{
  "dataset": "Sentinel-2 satellite tiles (TerraMesh)",
  "cutout": 0.4,
  "embedding_dim": 128,
  "inner_norm": false,
  "width": 192,
  "positions": "sincos",
  "residual_init": "scaled_by_depth",
  "beta1": 0.95,
  "adamw_lr_other_params": 0.0025,
  "steps": 8100,
  "adamw_weight_decay_other_params": 0
}
Rows from block 9 of a small image embedding model, named by matrix and row number. Rows with one number belong to one neuron. Each number is 128 + 32 x the weight over its row's rms, rounded and kept within 0 to 255. All counts start at 0. After the name is the row's rms in percent of the matrix's.
Before each neuron's rows are labels from the 100 images, of 14848, where the neuron reaches its highest value: "top examples" is what is common among them. Only what is clearly more common there than usual is listed. The data: Sentinel-2 satellite tiles (TerraMesh).
# fc1: MLP up (model.blocks.9.mlp.fc1.weight, 384x192), inputs 96-191
# fc2: MLP down (model.blocks.9.mlp.fc2.weight, 192x384, transposed), outputs 96-191

top examples: snow or ice; main land cover: snow or ice
fc1.367 090 [112  78 112 109  97 113 118 181 111 138 139 114  59 123 143 141 137  76 112 150 143 123  84  89 111 119 129  90 154  84 121 122  61  69 100 182 196 127 173  97 101  50 160 124 121 112 142 110 106 140  71 142 100 107 150 106 131 126 129 110 136  76  86 130 111 113 108 115 123  58 140  74  88  79 156  94 173 135 160 112 134  57 113 128 137 122 151 188 103 112  83  93 136  67 130  96]
fc2.367 088 [156 122  97 139 127 115 123 120 101 157 136 125  99 177 118 112 133 195 121 171 158 149 112 124 153 161  92  74  74 126 131  97 101 109 138 150  86 104 149 156 118 131  70 105 114 113 120 107 111 152 158  45 122 127  99  78 124  67 139 159 159 146  98 127  75 112 185 107 131 130  74  86 126 116 153 112  89 119 128 197 136 110 183 111 163 129 108  90  90 118 149 110 127 122 143 118]

top examples: snow or ice; main land cover: snow or ice; flooded vegetation
fc1.231 098 [124 112 155  55 153 118  87 130 116 124 119 108  72 169 113  84  91 112 153  88 134 130 130 142 124 131 120  69 127 161 141 124 137 162 186 159 114 147  88  90 127  75 152 110 133 128 123 128 119 114 150 141 122 164 119  79  99 110 117 100 147  92 186 107 117 100 108 110 139 159 122 130 120  77 100  88 144 149 121 144  52  84 106  94  79 144 145 110 114 121  73 122 113  93  71 145]
fc2.231 095 [155 116  92 119 149 140 169 201 167 139 101 151 151 144 178 100 167 107 148  82 147 135 108 160  99  59 160 126 132 149  75 132 126 145 133 159 152 114 127 110 143  81 141 107  88 126 123 135  22 162 108 133 106  79  43  69 168 155 143 209 124 153  98 175 109 149 114  97 125  79 154 116 182 126 113 171 105 107 206 144 142 155 159 107 167 164  73 136 146  69 137 113 165 127 155 131]

top examples: water; main land cover: water; flooded vegetation
fc1.130 106 [127  72 105 100 161 147 124 129 141 148 129  47  90 145 175  88  71 103 144  93 180 167 104 103 207 111 115 140 142  96 115  99  68 111 104 117 141 130 165 185 157 140 115 204 149 133 109 134 134 150 150 102  70 108 121 122 152 150 189 188 126  79 140 125  88 150 139 112 113  97 111  97 130 147 140 127 157  52 158 138 126  96 168 101 171 153  87 105 110 136 125 106 160 115 107 130]
fc2.130 112 [120 138 101 122 114 128 119 142 131 120 128 125 177 149  99 184 125 146 107 108 112 122 116 162  61 133  93 127  85 134 118 126 128 139  86 148 106 105  99 138 106 178 124  96  14 116 141 152 183 124 147 153 135 167 133 150  94 151  66  74 115  85 193 106 134 165 111 168 121 172 149  97  67 153 152 149  98 101 126  80 116  97 125 149 126 152  70 164 135  87  79 177 119 140 122  86]

top examples: main land cover: water
fc1.184 084 [145 139 132 129  56 113 146 108  80  96 104 155  73 159 105  87 190 121 127 118 173 122 132 129 127 132  93 168 142 152 123  94 173 186 116 136 141 216 140 134  94 105  86 165  92  85 120 142 105  93  81  85 135  81 124 142 108 100  90 152  97 151 146 103 118 101 191 105 109 129 173 116  72 150 128  94 103 134 108 233 142  99  94 106 161 178 137 157 147 127  68  80  75 151 102 153]
fc2.184 085 [153 149 145 139 101 144 104 102 175 114 131 142  92 169 117 126 122 163 145 141 130 105 137 181 119 158 118 139 128 180 131 130 149 148 108 173  77 118 171 206 123  59 163 174 102  89 141 183 125 132  89 141 119 108 143 126 139 132  96 103  99 231 150 151 116  85  85 111 140 116  89 169  88 114 104 161 153 137 161 123 182  95 113 137 110  79 147 115 125 137 105 113 176 170 128 202]

top examples: snow or ice; main land cover: snow or ice
fc1.277 086 [132  85 113 112 141 126 142 121 100 137 152  59 124  78 100  95 111 134 150  72 115  96 160 145 126 159 111  19 169 134 170  72 147  77 122 141 150 129 141 116 133 179 189 112 111 119 161 114 115  99 106 168 133 149  90  88 136  64  95  73 185 154 194 119  52 125  84 130  66 163 140 166  66 121 127  75  82 168 123 119 183 157 143  83 108 123 114 109 134 173 110 131 149  95 125 167]
fc2.277 086 [129  91 124 148 131 118 185  84 165 176  70 120 132 107 137 108  58 156 173  23 155 146 124 153 117 158 111  73 109 108  95  94 114  84 142 129 196  62 154 129 128 128 211 140 108  98 169 132 164 113 103 195 100 129 109 104 102 161 108 104 152 150 137 137 120 139  98 173 131 130 150 135 121 127 139 156 115 114 135 135 221 195 124  52  99 147 157 139 118 124 141 172 117 102 123 115]

top examples: built area; crops; main land cover: crops
fc1.15 074 [138  98  80 126 108 130 137 157 159 176 125 120 117 105 140  64  96 135 107 125  93 105 118 155 101  59 135 108 109 127 114 123 131 168  96 130 146 150 153 123  38 106 119 130  93  99  66 135 145 150 105  93 167  85  75 117 164  72 176  80 112  69 152  84 114 120 152  80  85 111 122  96 152  71 145 161 116  95 130 151 129  77 132  59 102 127 116 171 102 119 220 156 129 149 128 160]
fc2.15 075 [ 58 164 109 136 162  87 110 168 212 170 161 140 131 102 123  99 120 114 145 150 100 125 151 129 131  92  88 150  97 108  74 123 168 141 127  75 143  76 123  90 114 122 169 109 144 127 123 108 135 141  63 169 103 129  97 131  98 134  82  67 127 138 137 150  94 127 157 116 123  97 166  78 200 100 130 110  89 111 149 175 126 136 155 154 128 152 130 169  56 157 212 110  72  83 193 169]

top examples: main land cover: water
fc1.307 118 [103 177 124  69 130  97 134 110  97 115 130 132 132  81 172 148 136 112  61 169 163 144 137 121 126  90  91 135 171 141 114 132 130 180 103 107 153 143 131 149  82 139 110 165  92 161 158  60  98 135 106  73 118 123 163  80 107 111 186 176 105 165  97 123 181 176 166 148  78 138 144 138  81  91 182  98 108  80 154 193  99 142 100 170 139  96 164 132 115 144 177  98  76  95 130 170]
fc2.307 112 [114 121 117 113 104 127 163 209 176 162  81 148 126 148 166 183 127 134 128 178 143  83 113  80 118 166  98  98 146 113 115 151 158  98 127 144 110  82  94 141  73 129 141  90  89 101 110 133 129 112 169 103 153 112 126 116 172 167 108  89 147 148 160 145 127 125 101 137 126 101 153 142 144 131 162 145 143 122 102  93 106  94 111 148 169  49 165 149 108 162 152 147 135 130 114  83]

top examples: built area; water; crops; main land cover: built area
fc1.132 077 [144 137 126 147 103 132 103 135 150 119 143 129 149 183 105  93 129  70  98 191 104 145 134 127 145 151 132 117 188 107 184 143 131 135 163  96 145 141 153 146 109 114 148 143  97 114 132  84 133 148 185 176 147 152  82 147 106 141 175  97 109  98 127 147 143 150  44 136  99 162 123  38 131  97  93 153  88  83 140 165  55  68  92 133 105 163 200 143 176 131 129 120 172 101  83 165]
fc2.132 080 [140 146 127  73 121 123  80 172 160 143 119 153 119 148 121  98 169 100 107 156 112 128 118 133 134 151 143 158 178  56 180 181 141 113 105  76 120 149 113 133  75 113 175 106 158 174 184  86  90 115 173  99 152 139  87 136 178 198 131 116 169 171 121  46 197 112 108 162 144 152 167 137  89 112 134  53 155 144 171 155  66 132 104 170 184 153  91  88  87 141 140 183 137 176 170 134]

top examples: crops; built area; main land cover: built area
fc1.225 089 [179 133 142  96 123 130 105 133  87 131 122 108  91 115 132 134 144 124 101  50 147 126 130 130 101 117 119  62 124 139 151  95 144 130 150  76  94 127 154 131 145 123 115 128 160 125  98 168 146  98 120 184 181 132  94 185 123  69  80 128 132 125 167 158 115 123 111 112 105 105 149 152 110  27 124 111  82 144  54 106 158  66 105 138 164 126 141 129 162 112 105  93 148 109 102 172]
fc2.225 082 [164 139  57 118  88 125 136 132 109 113 167 191  98  66 136 128  95 125 137 103 118 117  87 149 158 118 129 179 105 157 175 161 139 131 108 116 130 137 166 125 199  46 155 116 129  98  93 106 113 133 108 132 106 172 134 130 149  70  44 179 144  82 138 195 144 162 165 204 110 121 104  95 106 122 186 135 111 147 185 104 144 108  96 101 139  68 192 134 145 133  98 156 159 134  61 148]

top examples: water; built area; main land cover: water
fc1.53 084 [165  90  74 137  99 130 180 184 112 102 141 114 130 129 166 100 123 118 147  90 103 102 180 109 181  86 147  66 163  99 126 121  95 177  84  41 119 185  75  72  66 171 186 137 169  74  70 140 101 163 140 172 132 149 132 101 130  86 115 154 132  87  46 116  98 107 132 101 190 149 132  43 120 102  96 148 134 127  92 150 120  70  92 102 123 112 180 161 106 116  54 117 142 158 146 142]
fc2.53 084 [ 90 122  90 135  73 119  89 134  74 118 134 145  94  92 133  84  82 186 131  91 121 140 134 158 115  96 130 154 115 131 135 178 131 151 147 104  95 175 136 147 145 139 191 141 150  95 103 132 129 150 102 103 123 148  65  92 130  92 136 227  85  46  97 158 167 123 140 132 109 117 147 157 134 159 131 156  91 197 100 101  90 172 107 135 169 157 147 133 109 114 166 166 124 176 137 204]

top examples: water; main land cover: water; flooded vegetation
fc1.100 087 [ 98  62 112 135 199 104 133 127 199 111 120 132  84 147  87 112 153 103 107 148 122 132 184 140  41 149 147 130  79 136 103 150 115 177 140  96 139 170 106 100 103  99  97  76 140 133 136 146  91 155 149 131  79 140 165 110 170 159 150 131 118 129 142 158  71 157 129 145 128  95 175 114 147 111 104 179 104 117 134 128  85 105 117 102 110 147  82 118 130 160 140 129 109 157  85 177]
fc2.100 096 [107 119 135 112 182 164 154 106 156 107 114 114 125 147 118 193 137 156  60 187  49  81 155 100 104 165 107 112 170 115  75 122 104 181 139 121  90 151 143 161 113  88 110 164  94 131 109 197 132  68 120 144 146 100  78 124 162 153 126 143 133  86 121 130  86 127 102 117  82 134 126 148 122 118 134 119 101  72 117 129 197 144 137 127 110 118 141 105 156 108  96 119 167 121 145 156]

top examples: snow or ice; main land cover: snow or ice
fc1.311 084 [ 96  86 112 108 114 168 172 177 187  73 158  90 156 112  88 127 106  81 118 121 106 170 132  85 159 100 105  99 127  98 135 102 164 114  48  97 190 171 155 143 152 168 173 167 128 162 129 130 124 114 106 113 151 107 154 170 139 140 124  68 122 152 114 111  77 117 153 142 124 129 108 187 167 125 155 112 135 106 150 108 181 128  97 130  93 102  63 199 146 119 133  62 158 174  78 184]
fc2.311 088 [ 99  67 123 113 124 169 117 103  81 189 112  79 105 107 117 114  96 130 126  79 162 145  77  83 176  91 168  92 148  82 106 181 182 155 122 102 167 183 191 100  87 172 150 204 113 173 109 137 146 119 139 114 141 104 147 111 141 112 113 100  97 179 109 141 133 100 142 144 182 154 122 211 193 149 134 104 132 124 152 123 201 122 116 127 139 158  62 145 138 148 103  22 146 159  31 114]

top examples: main land cover: water
fc1.67 135 [110 136 138 127 118  98 151 142 160  74 199 117 134  99 144 115 153 128 159 140 160  79 153 163  48 180 138 150 132  91  54 146 125 162 175 143 111 145 169 162 105 140 135 215 133 174 106 178 180 126 141  79 119 148 161 143 139 107 113 176 133 133 111 134 144 140 118 142  89  72 129 130 105 124 128 117  67  95 115 166  99 166 133 135 178 135 107 125 129  97 113  80 111 137 150 133]
fc2.67 113 [119  86 114 208 128  83 164  92  91 167 128  83 102 117 158 185  84 191 183 111 145 135  97 120  79 103 174 159 100 140 138 177 138 111 116 100 167 126 152 122 120  85  68  96 135 132  84 166 128 136 122  81 111  69 103 163  97 123 185  83 105 119 112 136  92 128 119 124 102 117 123 103 130 139 135 152 154 130 120  81 154 112  80  93 207  80 139 117 185 117 155 128 155 117 160 115]

top examples: crops; main land cover: crops; bare ground
fc1.128 108 [173 184 130 137 101 163 153  96 137 158 151 107 118 164  71 174 160 104 119  47 124 140 108  94 114 138 143 125 154 138 147 121 153  81 142 179 130 152 112 163 142 162  75 107 110 144  67  95 131 105 142 156 132 134 124 113 147 110 223  79 152 140 137 165 105 161 145  76 171 120 151 171  96 129 146  72 114 168  95 201 116 149 107  95 132 122 100 162 147 159 104 129 124  99 141  76]
fc2.128 113 [129 142 107 116 136 112 154  87 201 126 132 124  88 165 151 134 204 131 195 101  74 119 135  97 102 140 122 142 122 160 119  92  97 117 149 169 109 139 140 151 132 117 138 137  90 151 144 116  69 110 174 130 167 120  71 134 157  99  98 137 184 126 161  99 109 106 136 140  94 146 159  99  88 140 110 146 153 125 102 158 157 151 132 109 151 125  54 116  56 140 137 139 159 169 175 121]

top examples: water; main land cover: water; flooded vegetation
fc1.103 101 [114 139  77 120 147 150  59  76 105  84 142  96 133 109 113 155 119  93 189 206 153 111  89 169 113 155 176 128 119 122 138 197 112 158 166 115 130 150 148 135 180 133  80 157 108 147 115 152 171 136 188 131 136  96 155  92 120  97 137 133 125  93 148 131 147 153  97 130 136 156 172 139 123 129 134 161 116 152 165  72  92 105 131 101  31 105 161 126 156 209  73 148 129 100 102 126]
fc2.103 095 [138  98 146  79  87 154 147 152 127 227 184  90 102  89 170 129 118 122 152 208 140 106  94  67 139  95  71 108 124 118 155 122 107 127  86 139  83 128 123 128 130 185 198  76 143 108 141 180 103 129 145 108 149 122 196 110  98 154 185 143  93 167 115  89  88 117 160 103 143 123 130 182 145 179 185 114 128 122 138 153 112 124 107 195 122 127 128 142 124 109 167 141 108 166 139 130]

top examples: snow or ice; main land cover: snow or ice
fc1.335 082 [159 151 133 124 173 161 130 101  99 102 154  70 125 110 127 163  80 161 142 132 130 148 145 146 129 119 131  84 127 148 167 181 146 170 116 170 163 100 188 155 145  51 167 107  76 167 152 177  62  56 178 163 182 124  99 118 110 102 124  85 135 113 151  80 134 167 115 150 116 106 113 128  77  98 120 136 131  66 109 110 108 102  96 123 118 142 105 164 141 105 170 150 144 162 142 152]
fc2.335 084 [ 96  83 145 116 147 174 118 135 163 125 189  76 157  56 146 107 162 155 131 113 179 137 140 109 135 142 103  95  97 104 183 144 131 144 181  94 138 100 153 107 108  58 105 174  87 149 152 131 148 101 130 165 155 115  49 119 140  83 126 152 162 165 149 193 142 184 118 132 114 192  86 154 133 167 111 166 140 120 108 115 120 169 104  63 134 165  55 205  99 123  99 169 137 147 195 169]

top examples: main land cover: water
fc1.167 102 [ 94 158  97  70 150  94 142 158  65  87 117 205 121 114  84 121 107 161 168 104 152 113 115  99  97 152 168 198 110 151 130 139 165 174  99 110 104 180  89 147 217 105 131 143 130 137 135 176 145 157  63 108 141 107 109 129  84  99 134 165 122 114  83 126 113 168  72 113 107  99 152 139 175 106 136  97 136 113 147 192 115 114 163 212 145  97  73 102 120 152 145 138  93 131  97  67]
fc2.167 094 [183 184 119 165 106 131  86 169 188 125 141 147 119 127  97  83 100 124 187 128 133 154 151 149 137 126 231 145 153 158 148 127 117  86  98  93 102 105 115 146 167 169 120 167 101  90 158 100 130 135 136  81 137 128 145 176  68 115 153  98 126  55 104 130  92 167 153 147 145 167  77 173 184 160 158 106 113 133 110  93  45  92 157  81 189 124 194 148 123 169 116 140 136 150 189 175]

top examples: main land cover: rangeland
fc1.242 094 [125 136 138 152 122  94 115 126 143  82 131 108 205 138  86 137 153 145 154 172 142 110 101 178 115 101 121 105 143 127  90  87  93 140  97 122 172 114 148 130 123  29 132 117 141 200  98 144 136 159 148 146 111 140 158 145 164 117 146 187  67 128 150 117 158 125 159 157  76 117 162 116 136  68 128 159  61 190 126 167 121  85 136 164  73 113 138 100 137 102 149 137 102  90 114 111]
fc2.242 091 [ 98 134  79 162  81 136 178 102 125 144  70 141 103 140 166  73  75 139 135 182 129 100 122 137 182 130 121 117 114 112 162  96  96 126 109  91 129 157 138  94 132 105 107 163 163 136 196 212 137 196 119 116 203 148 107 118 140 132 127 150  78 129  87 131 120  58 146 108  92 108 187 144 130 132 104 148 112 122 159 126 146 224 164 134 112 136 140 112 124 115 162  97 126 121 101  93]

top examples: flooded vegetation
fc1.353 080 [117 115 123 127 109 133 116 141 106 107 172 126  45 155 114 128  96  95  90 146 153 134  92 132 145 149 166  41 147 204 114 106 198 164  87 122 143 115 181 112  92 125 104 160 190 101 119 159 100 142 139 215 109 125 129 156 131 138 134 153 141 101 105 103  86 186 101  99 142 111 163 124 175 129  90  82 105  85 150 108 137 165  69 146 139 117 175  72 110 114 126  86 144 135 114 118]
fc2.353 080 [127  87 114 162 110 196  61 157  92 123 108 101 104  88 116 138 113 123 121 150 103  46  98  80 153 164 127 118 135 138 131  57 175 126 124  72 175 143 141 128 107 187 135 120 130 108 130 192 152 180 109 119 149 211 132  86 130 126 160 173 167  61 112 118 130  96 104 148  77 182 115 134 128 133  83 129 160 104 200 111  87 184  32 103  83  78 112 137 134 141 113 140 152 140 187 158]

top examples: main land cover: water
fc1.331 080 [143 142  86 157 113 126  82 118 190 154 165 103  81 135 141 113 127 185 132 118 152 123 119 141 114  88 112 150  90 107 105 114 103 133 137 131 164  79 184 128  90 143  88 158 155 119  94 139 111 113 129 169 122  79 125 124 136 165 205 111 130 123 143 170 119 172 133  94 108 124  90 147 100  80 132 139  86 132 108  95  91  46 155 173 152 171 174 106 145  35 126  90 128 117 138  27]
fc2.331 082 [117 158 186 114  85 120 124  92 164 142 129 117 124 160 150 164 152 148 122 172 124 106 181 113 116 129 169 211 122 106 121  88  99 165 188  84 149  97 148 139 143 139 148 112 176 142 115 155 134 146 151  84  82 123  78 180 121 164 206 100 107 132 120 174 162 176 160 125 125 149 120 174 164 136  83 149 121 152 114 141 138  68 127 182 158 143 154 181 109 126 102  91  87 129 182  96]

top examples: built area; crops; main land cover: built area
fc1.181 088 [153 175 126  76 148 157 112 131 124 128  70 110 136  90 152 111 110 104  90 101 114 151 104 133  90 122 131 144  74 185 157 103 138 114 118  91 124 141 131 179 172 107 142 109 127 109  83 160 120 124 126  81 201 130 182 105  47 149 120 117 135 113 168 109 133 199 161 158 142  67 104 146 136 138 180  75 133  93 137 153 151  77 152 132 115  48 154 155 132 189 151  77 172 120 121 104]
fc2.181 103 [153 166 159  64 124 145 124 122 135 124 114 105 143  79  91 154 147 111  66 120 115 167 100 233 138 129 142 160 120 159 133 119 182  93 116 101 137 121 143 145 123  71  89  92 105 152  94 149 100 113 171  90 106  95  82 190 101  99 122 119 114 122 135 126 130 130 143 129  99 150  77 146  55 126 155 152 124 157  95 102 175  99 127 117 149 140 105 150 156 122  56 107 129 127 106 128]

top examples: water; built area; main land cover: water; flooded vegetation
fc1.77 112 [144 108 126 180 126 117 129 149 117  81 130 178  83 178 127  89 209  80 132 149 155  98 104 144 164  82 135  87  56 112 161 108 218 136 107 102 190 111 131  98  84  92 122  99 105 113 121  81 103 132  53 106 142 100 139 146 151 168 126  83  80 141 108  46 127 126 157 134 119 177 144 176 112  98  94  90 121 107 101 130 112 130 135 161 141 138 127 124 142  89  81  69 145 138 144 155]
fc2.77 105 [135 136 161 132  90 119 140 178 116 215 132 156 133 182 110 127  56 128 120  94  97 125 121 122 141  96 165 100 162  90 124 163 167 181 190 198 120 155  84 109 182 102 166  94 146  96 149 193 126 126 145 130  91 126 150 128 119 167  87 163 165  98  96 151 139 140 127 192 141 127 131  93 186 118 130 156  92  66 152 109  86  90 142 180  97  97 117 141  84 135 127 121 196  95  80 142]

top examples: crops; built area; main land cover: crops
fc1.115 099 [114 149  90  90  68 141 119  99 113 101 137 151  75  88 113 114 110 137 103 115 165  90 169  95  86 104 105 166 161 166 123 121 171 115 158  56 135 140  82  90 126 139 143 150 145 165 122 146 107 127 156 151 161  96 199 135  82 169 111  84 132 114 141 104 145  99 103 144 133 116 141 143  93 141 163 159 114 123 136 137 124  53  74  77 137 123 120  81 116 143 120  99 136  85 147 116]
fc2.115 097 [142 114 180 109  97 166  95  97 167 108  90 107  89  94 204 158 114 158  87 128 156 108 152 148 154 165 142 102 127 181 126 125 143  85  91  98 183  90 151 116 120 104 157 120 145 135 105 120 179 145 168 125 169  94 153 136 100 121 129 145  89 164 123 199 139  97 133 142  94 124  41 115 130 168  87 170 129 163 133 151 155  71 142 104  86 113 152  79 139 185 114 103 145 179 182 151]

top examples: main land cover: water
fc1.111 125 [ 73 157 124 139 117 116 185 155 100  41  80  89 110 137 134 151 115 104  93 138 124  75 133 147  88 147 145 111 106 136  89 112 174 134 144 190 142 175 164 173 144 122 134 164 113 174 164 211 183 116  83 138 134 197 136 125 142  85 123 153 153 146 101 117 116  90 133 189 141 103 166 165 121 137 145 123 167  47 152 117 119  77 122 134 120 176 125 121  80 138 138 114 130 146 138 126]
fc2.111 115 [106 138 120 170  91 108 115 118 110  79 130 168 143 168 131 154 148 175 171 103 165 102 134 144  93 105 132 120  84 164 112  89 197 102 125 178 147 137  77 126 138 141 135 104 131 188  71 142 105 169 109 120 144  98 178 157  96 146 182  91 128 141 147 181  94  69 134 147 166  96  93 174 145 195 123  76 130 151 112 158 113 144 143 148 115 129 120 148 182 143 195 126 119 105 114 158]

top examples: flooded vegetation
fc1.5 092 [100 138 160 132 104 129  94 161 114 137  54  94 155 169 125 181 135 152  71 109  66  70 101 102  72 148 148 130 111 129 124  99 135 110 206  89 150 152 157 134 143 125 120 140 149 156 129 119  83 143  93 167 136 128 101 149 130 122  91 105 126 137 152 123  90 141 200 128 168  83 177 143 182 102 121 119 142 137  74 158 109  91 141 180 130 148  61 175 147 144 104 125  88 125 129 111]
fc2.5 095 [ 90 165 125 154  98 112 191 127 108 179 129 119  97 167 138 192 165  52 186 148 109 143  58 119 112 151 146 178  99 142 137 124 172 111 147 119  94 107 139 113 146 108 163 151 116 137 125 172 138 148  82 101 121 191 151 134 126  53 147  90 111 130 141 110 149 102 142  87 121 174 136 134 190 142  90 154 153 136 132 103  84 110 130  96 148  88 110 164 108 106 115 107  61 110 108 160]

top examples: main land cover: rangeland
fc1.58 098 [156 128 138  86 153  83 128 127 149 179 121 138 113  66 107  96 119 121 149 165 184  56 156 119 112  99 151  96 184 134  92 144 120 140 131 138 146 153 179  85  99  59 143 184 129 103  98 153 149 148 162 104  93 180  88 109 165 149 174  54 122 139  97 101  79 150 114 118 147 194 100 116  39 108 115  62 134 147 101 109  90 123 112  59 139 123 127 127 176 185 114 189  96 120 119  87]
fc2.58 101 [ 97  76  83 111 136 172 140 108 179 139 124 160 127 101 102 119 157 104 133 109 174 134  95 139 122 138  83 102  90  93 160 187 110 221 147 103 132 152 162  72 165  71 132 127 122 101 124 102  91 158 118 145  64  98 120 110 117 157 147 175 132 168 162 114 116  97  81 127 147 152  86 157 118 132 100 130 136 118  87 123  76 175 137 128  87 109 142 154 126  78  97 102 133 113 105 144]

top examples: crops; built area; main land cover: crops
fc1.164 108 [135 135  98 126 180 153 147 241 151  90 174 136 161 166  85 123 151 160  79 226 121 116 128 135 145  97 120 174 135 139 179 135 130 150 132 125 107 135  93 158 100 199  88 123 113 109 152 159 148 140 168 156 108 129 131 134 160 118 126 108 129 161 118 154 135 159 184  49 129 100 126 147 181 120 177  87 156 165 105  95  88 120 140 171 126 148 127 130 145 154 138  76 133 151 132 110]
fc2.164 110 [113 213  73 167 104 136 135 143 181 135 137 117 112 151  59 111  85 105 137 162 152 130 151 126 213 189 104 130 125 179  90 124 137 139 106  77 144  50 126 118 118 116  81 109 148  69 138 111 168 161 122 167 104 129 160 132 154 121 142 168 165 169 115 133 109 134  94  98 164 144 155 136 159  86 102 153 138  56 141 120 134 207 163 170 109 121 149 191 118 124 162 153 119 111 167  98]

top examples: snow or ice; main land cover: snow or ice
fc1.102 101 [134 140 123 134  95  46  49  82 132 144 156  74 116 146 157  82 126 114 177 189 115  70 121  71 116 139 106  71 136 170 158 120  78  87 104 148 102 130 123 125 154 168 131  98 114 168 118 149  78 134 141  96 155 137 141 147 181  88 140  55  89 131 163 124 134 145 133  58 153  78 125 133  83 115 153 100 167 183  58 187 146 142 127  46 124 113  75 130 124 163 143 126 155 169 183 143]
fc2.102 109 [184 166 112 132  81 219 104 102 153  94 158  62  92 144 125 165 171 135 132 137 129 109  88  93 121 157 121 123 117 115  57 151 147 168 171  89 119 108 152 162 130  97 159 154  61 162 162 108 161 128 118 140 142 108  98 113 126 168 111  99 140  98 143 132 145 150  98 113 183 186  72  96 177 171 141 153 153 142 123  91 137  97 115 120  77 128 125 160 102 133  84  97  88 148  89 115]

top examples: flooded vegetation
fc1.373 095 [ 80 105  88  86  98  24 109 144 114 127 124 118 165 152 125 130 148 158  87 164 162  86 132 131  89 116  98 162 148 179 114  83 147  93  79 112  87 127 121 170  82 114 112 156 137 119  83 172 121  81 146  97 141 122 150 124 156 145 107 139  94  87 205 164 136 140 125 108 181 104 158 102  88 137 114  95 139 132 185 166 111 122  67 146 120 169 105 184 123 175 106 111 106 141 147  78]
fc2.373 093 [104  89  92 159  95 136 162 134 143 112 164 173 163 172 110  98 160 115 109  85  42  72  96 148 226 114  83 147 130 173 120 139 179 138 118  80 156  90 122 111  93 120  95 142 114  85 102 112 152  84 153 194 197 165 112 122 143 144 106 138 125 183 146 145 145 134 173  85 128 127 181 150 124  77 130  78 139 131 149 112 142 152 129 156 174 171  95 172 136  98 121  78 125 137 136 182]

top examples: water; main land cover: water; flooded vegetation
fc1.383 094 [103 101 143 132 123  82   0 145 120 128 128  93 127 190 128 137 119 157 123 119 145 107 119 103 186 102  88 123  90 136 161 168 101 132 121  84 108 112 151 124 131 110 157 162 196 136  85 145 155  94 101 178 166 171 148 115  60 161 149 154 144 124 110 113 116 133  79 163  92 170 106 135 118 104 135 146  49 115 186 156  71 130 161 124 114 164 130  94 132 161 127 148 161 147 128 127]
fc2.383 109 [117  58 126 123 201 124 110 101 126 137 200 139 110 126  95  99 126 163 146 110 142 121  99 159 208 112 161 160  79 143 129 110 120  68  85  88 120 122 131 122 175 151  66 103 103 110  88 131 155 132 141 138 128 122 143 130  93 116  79 129 147  84 181  79 143 179 107 137 204 139 134 108 171 138 142 126 132 147 131  92 153 146 143 134 100 121 134 169 121  99 101 109 145 140 169 107]

top examples: crops; built area; water; main land cover: crops
fc1.107 134 [129  64 151 170 101  97  91 141 106  89 143 122 123 124 151 151  90 123 117 122 106 144 142 177  95  80 172 144 150  90 102 151  80 165 145 177  76 211 113 141 151 162 170 166 161 170  64  78 117 142  90 108  76 134 146 119 141  92 170 115  95 125 119 166  50 112 139 136 122 130 139 103 158 181 118 145 115  90 145 127 133 103 126 127 149  78 154 152 114 147 156 153 109  83 185 133]
fc2.107 119 [140 149 124 122 175  99 111 119  94  72 164 179 135 122 146 154  92 133 111 114 139 130  80  99 142  61  43  95  99 123 152 117 160 142 125 101 203  69 111 138 151  83 101 113 121 122  95 131 120 110 100 131 156 112 158 152 161 167 143 119 181 102 126  85 106 162 131 182  99 171 141 122 120  82 155 161 193 123 126 149 109 147 144 133  71 204  95 124 187 119 118  82 114 100 221 192]

top examples: built area
fc1.118 083 [113 159 146 155  95 142 137 123 138 166 157 105 117 139 163 159 105 174 101 116 157  92 104 144  46 123 139  87 120 176 112 122 179 143 166  73 114 105 144 170 126 103 122 105  95 162 191 169 216 122 124 143 165 129 100  89 145 150  89 100 142 104 138  47  96 104  80 150 109 120 131 129  90 128 165  70 100 101 132 143  87  73 105 150 106 165 112 186 138 138 117 118 102 150 114 193]
fc2.118 084 [113 130 137 135 180 107 148 105 131 169 110  49 158 146 146 112 118 173 108 106 139 159 148 100 119 116 134  77  86 164  95 115 125 102 137 127 128  75 149 148 112 190 108 120 149  79 120 133 154 175 102 132 179 131  85 111 129 145 166 135  97 136 171 102  96  86 120 204 115 111  92 157 123 129 135 126  70  85 177  85 173 130 107 142 125 136 135 183 133 130 155 107 115 185  69 113]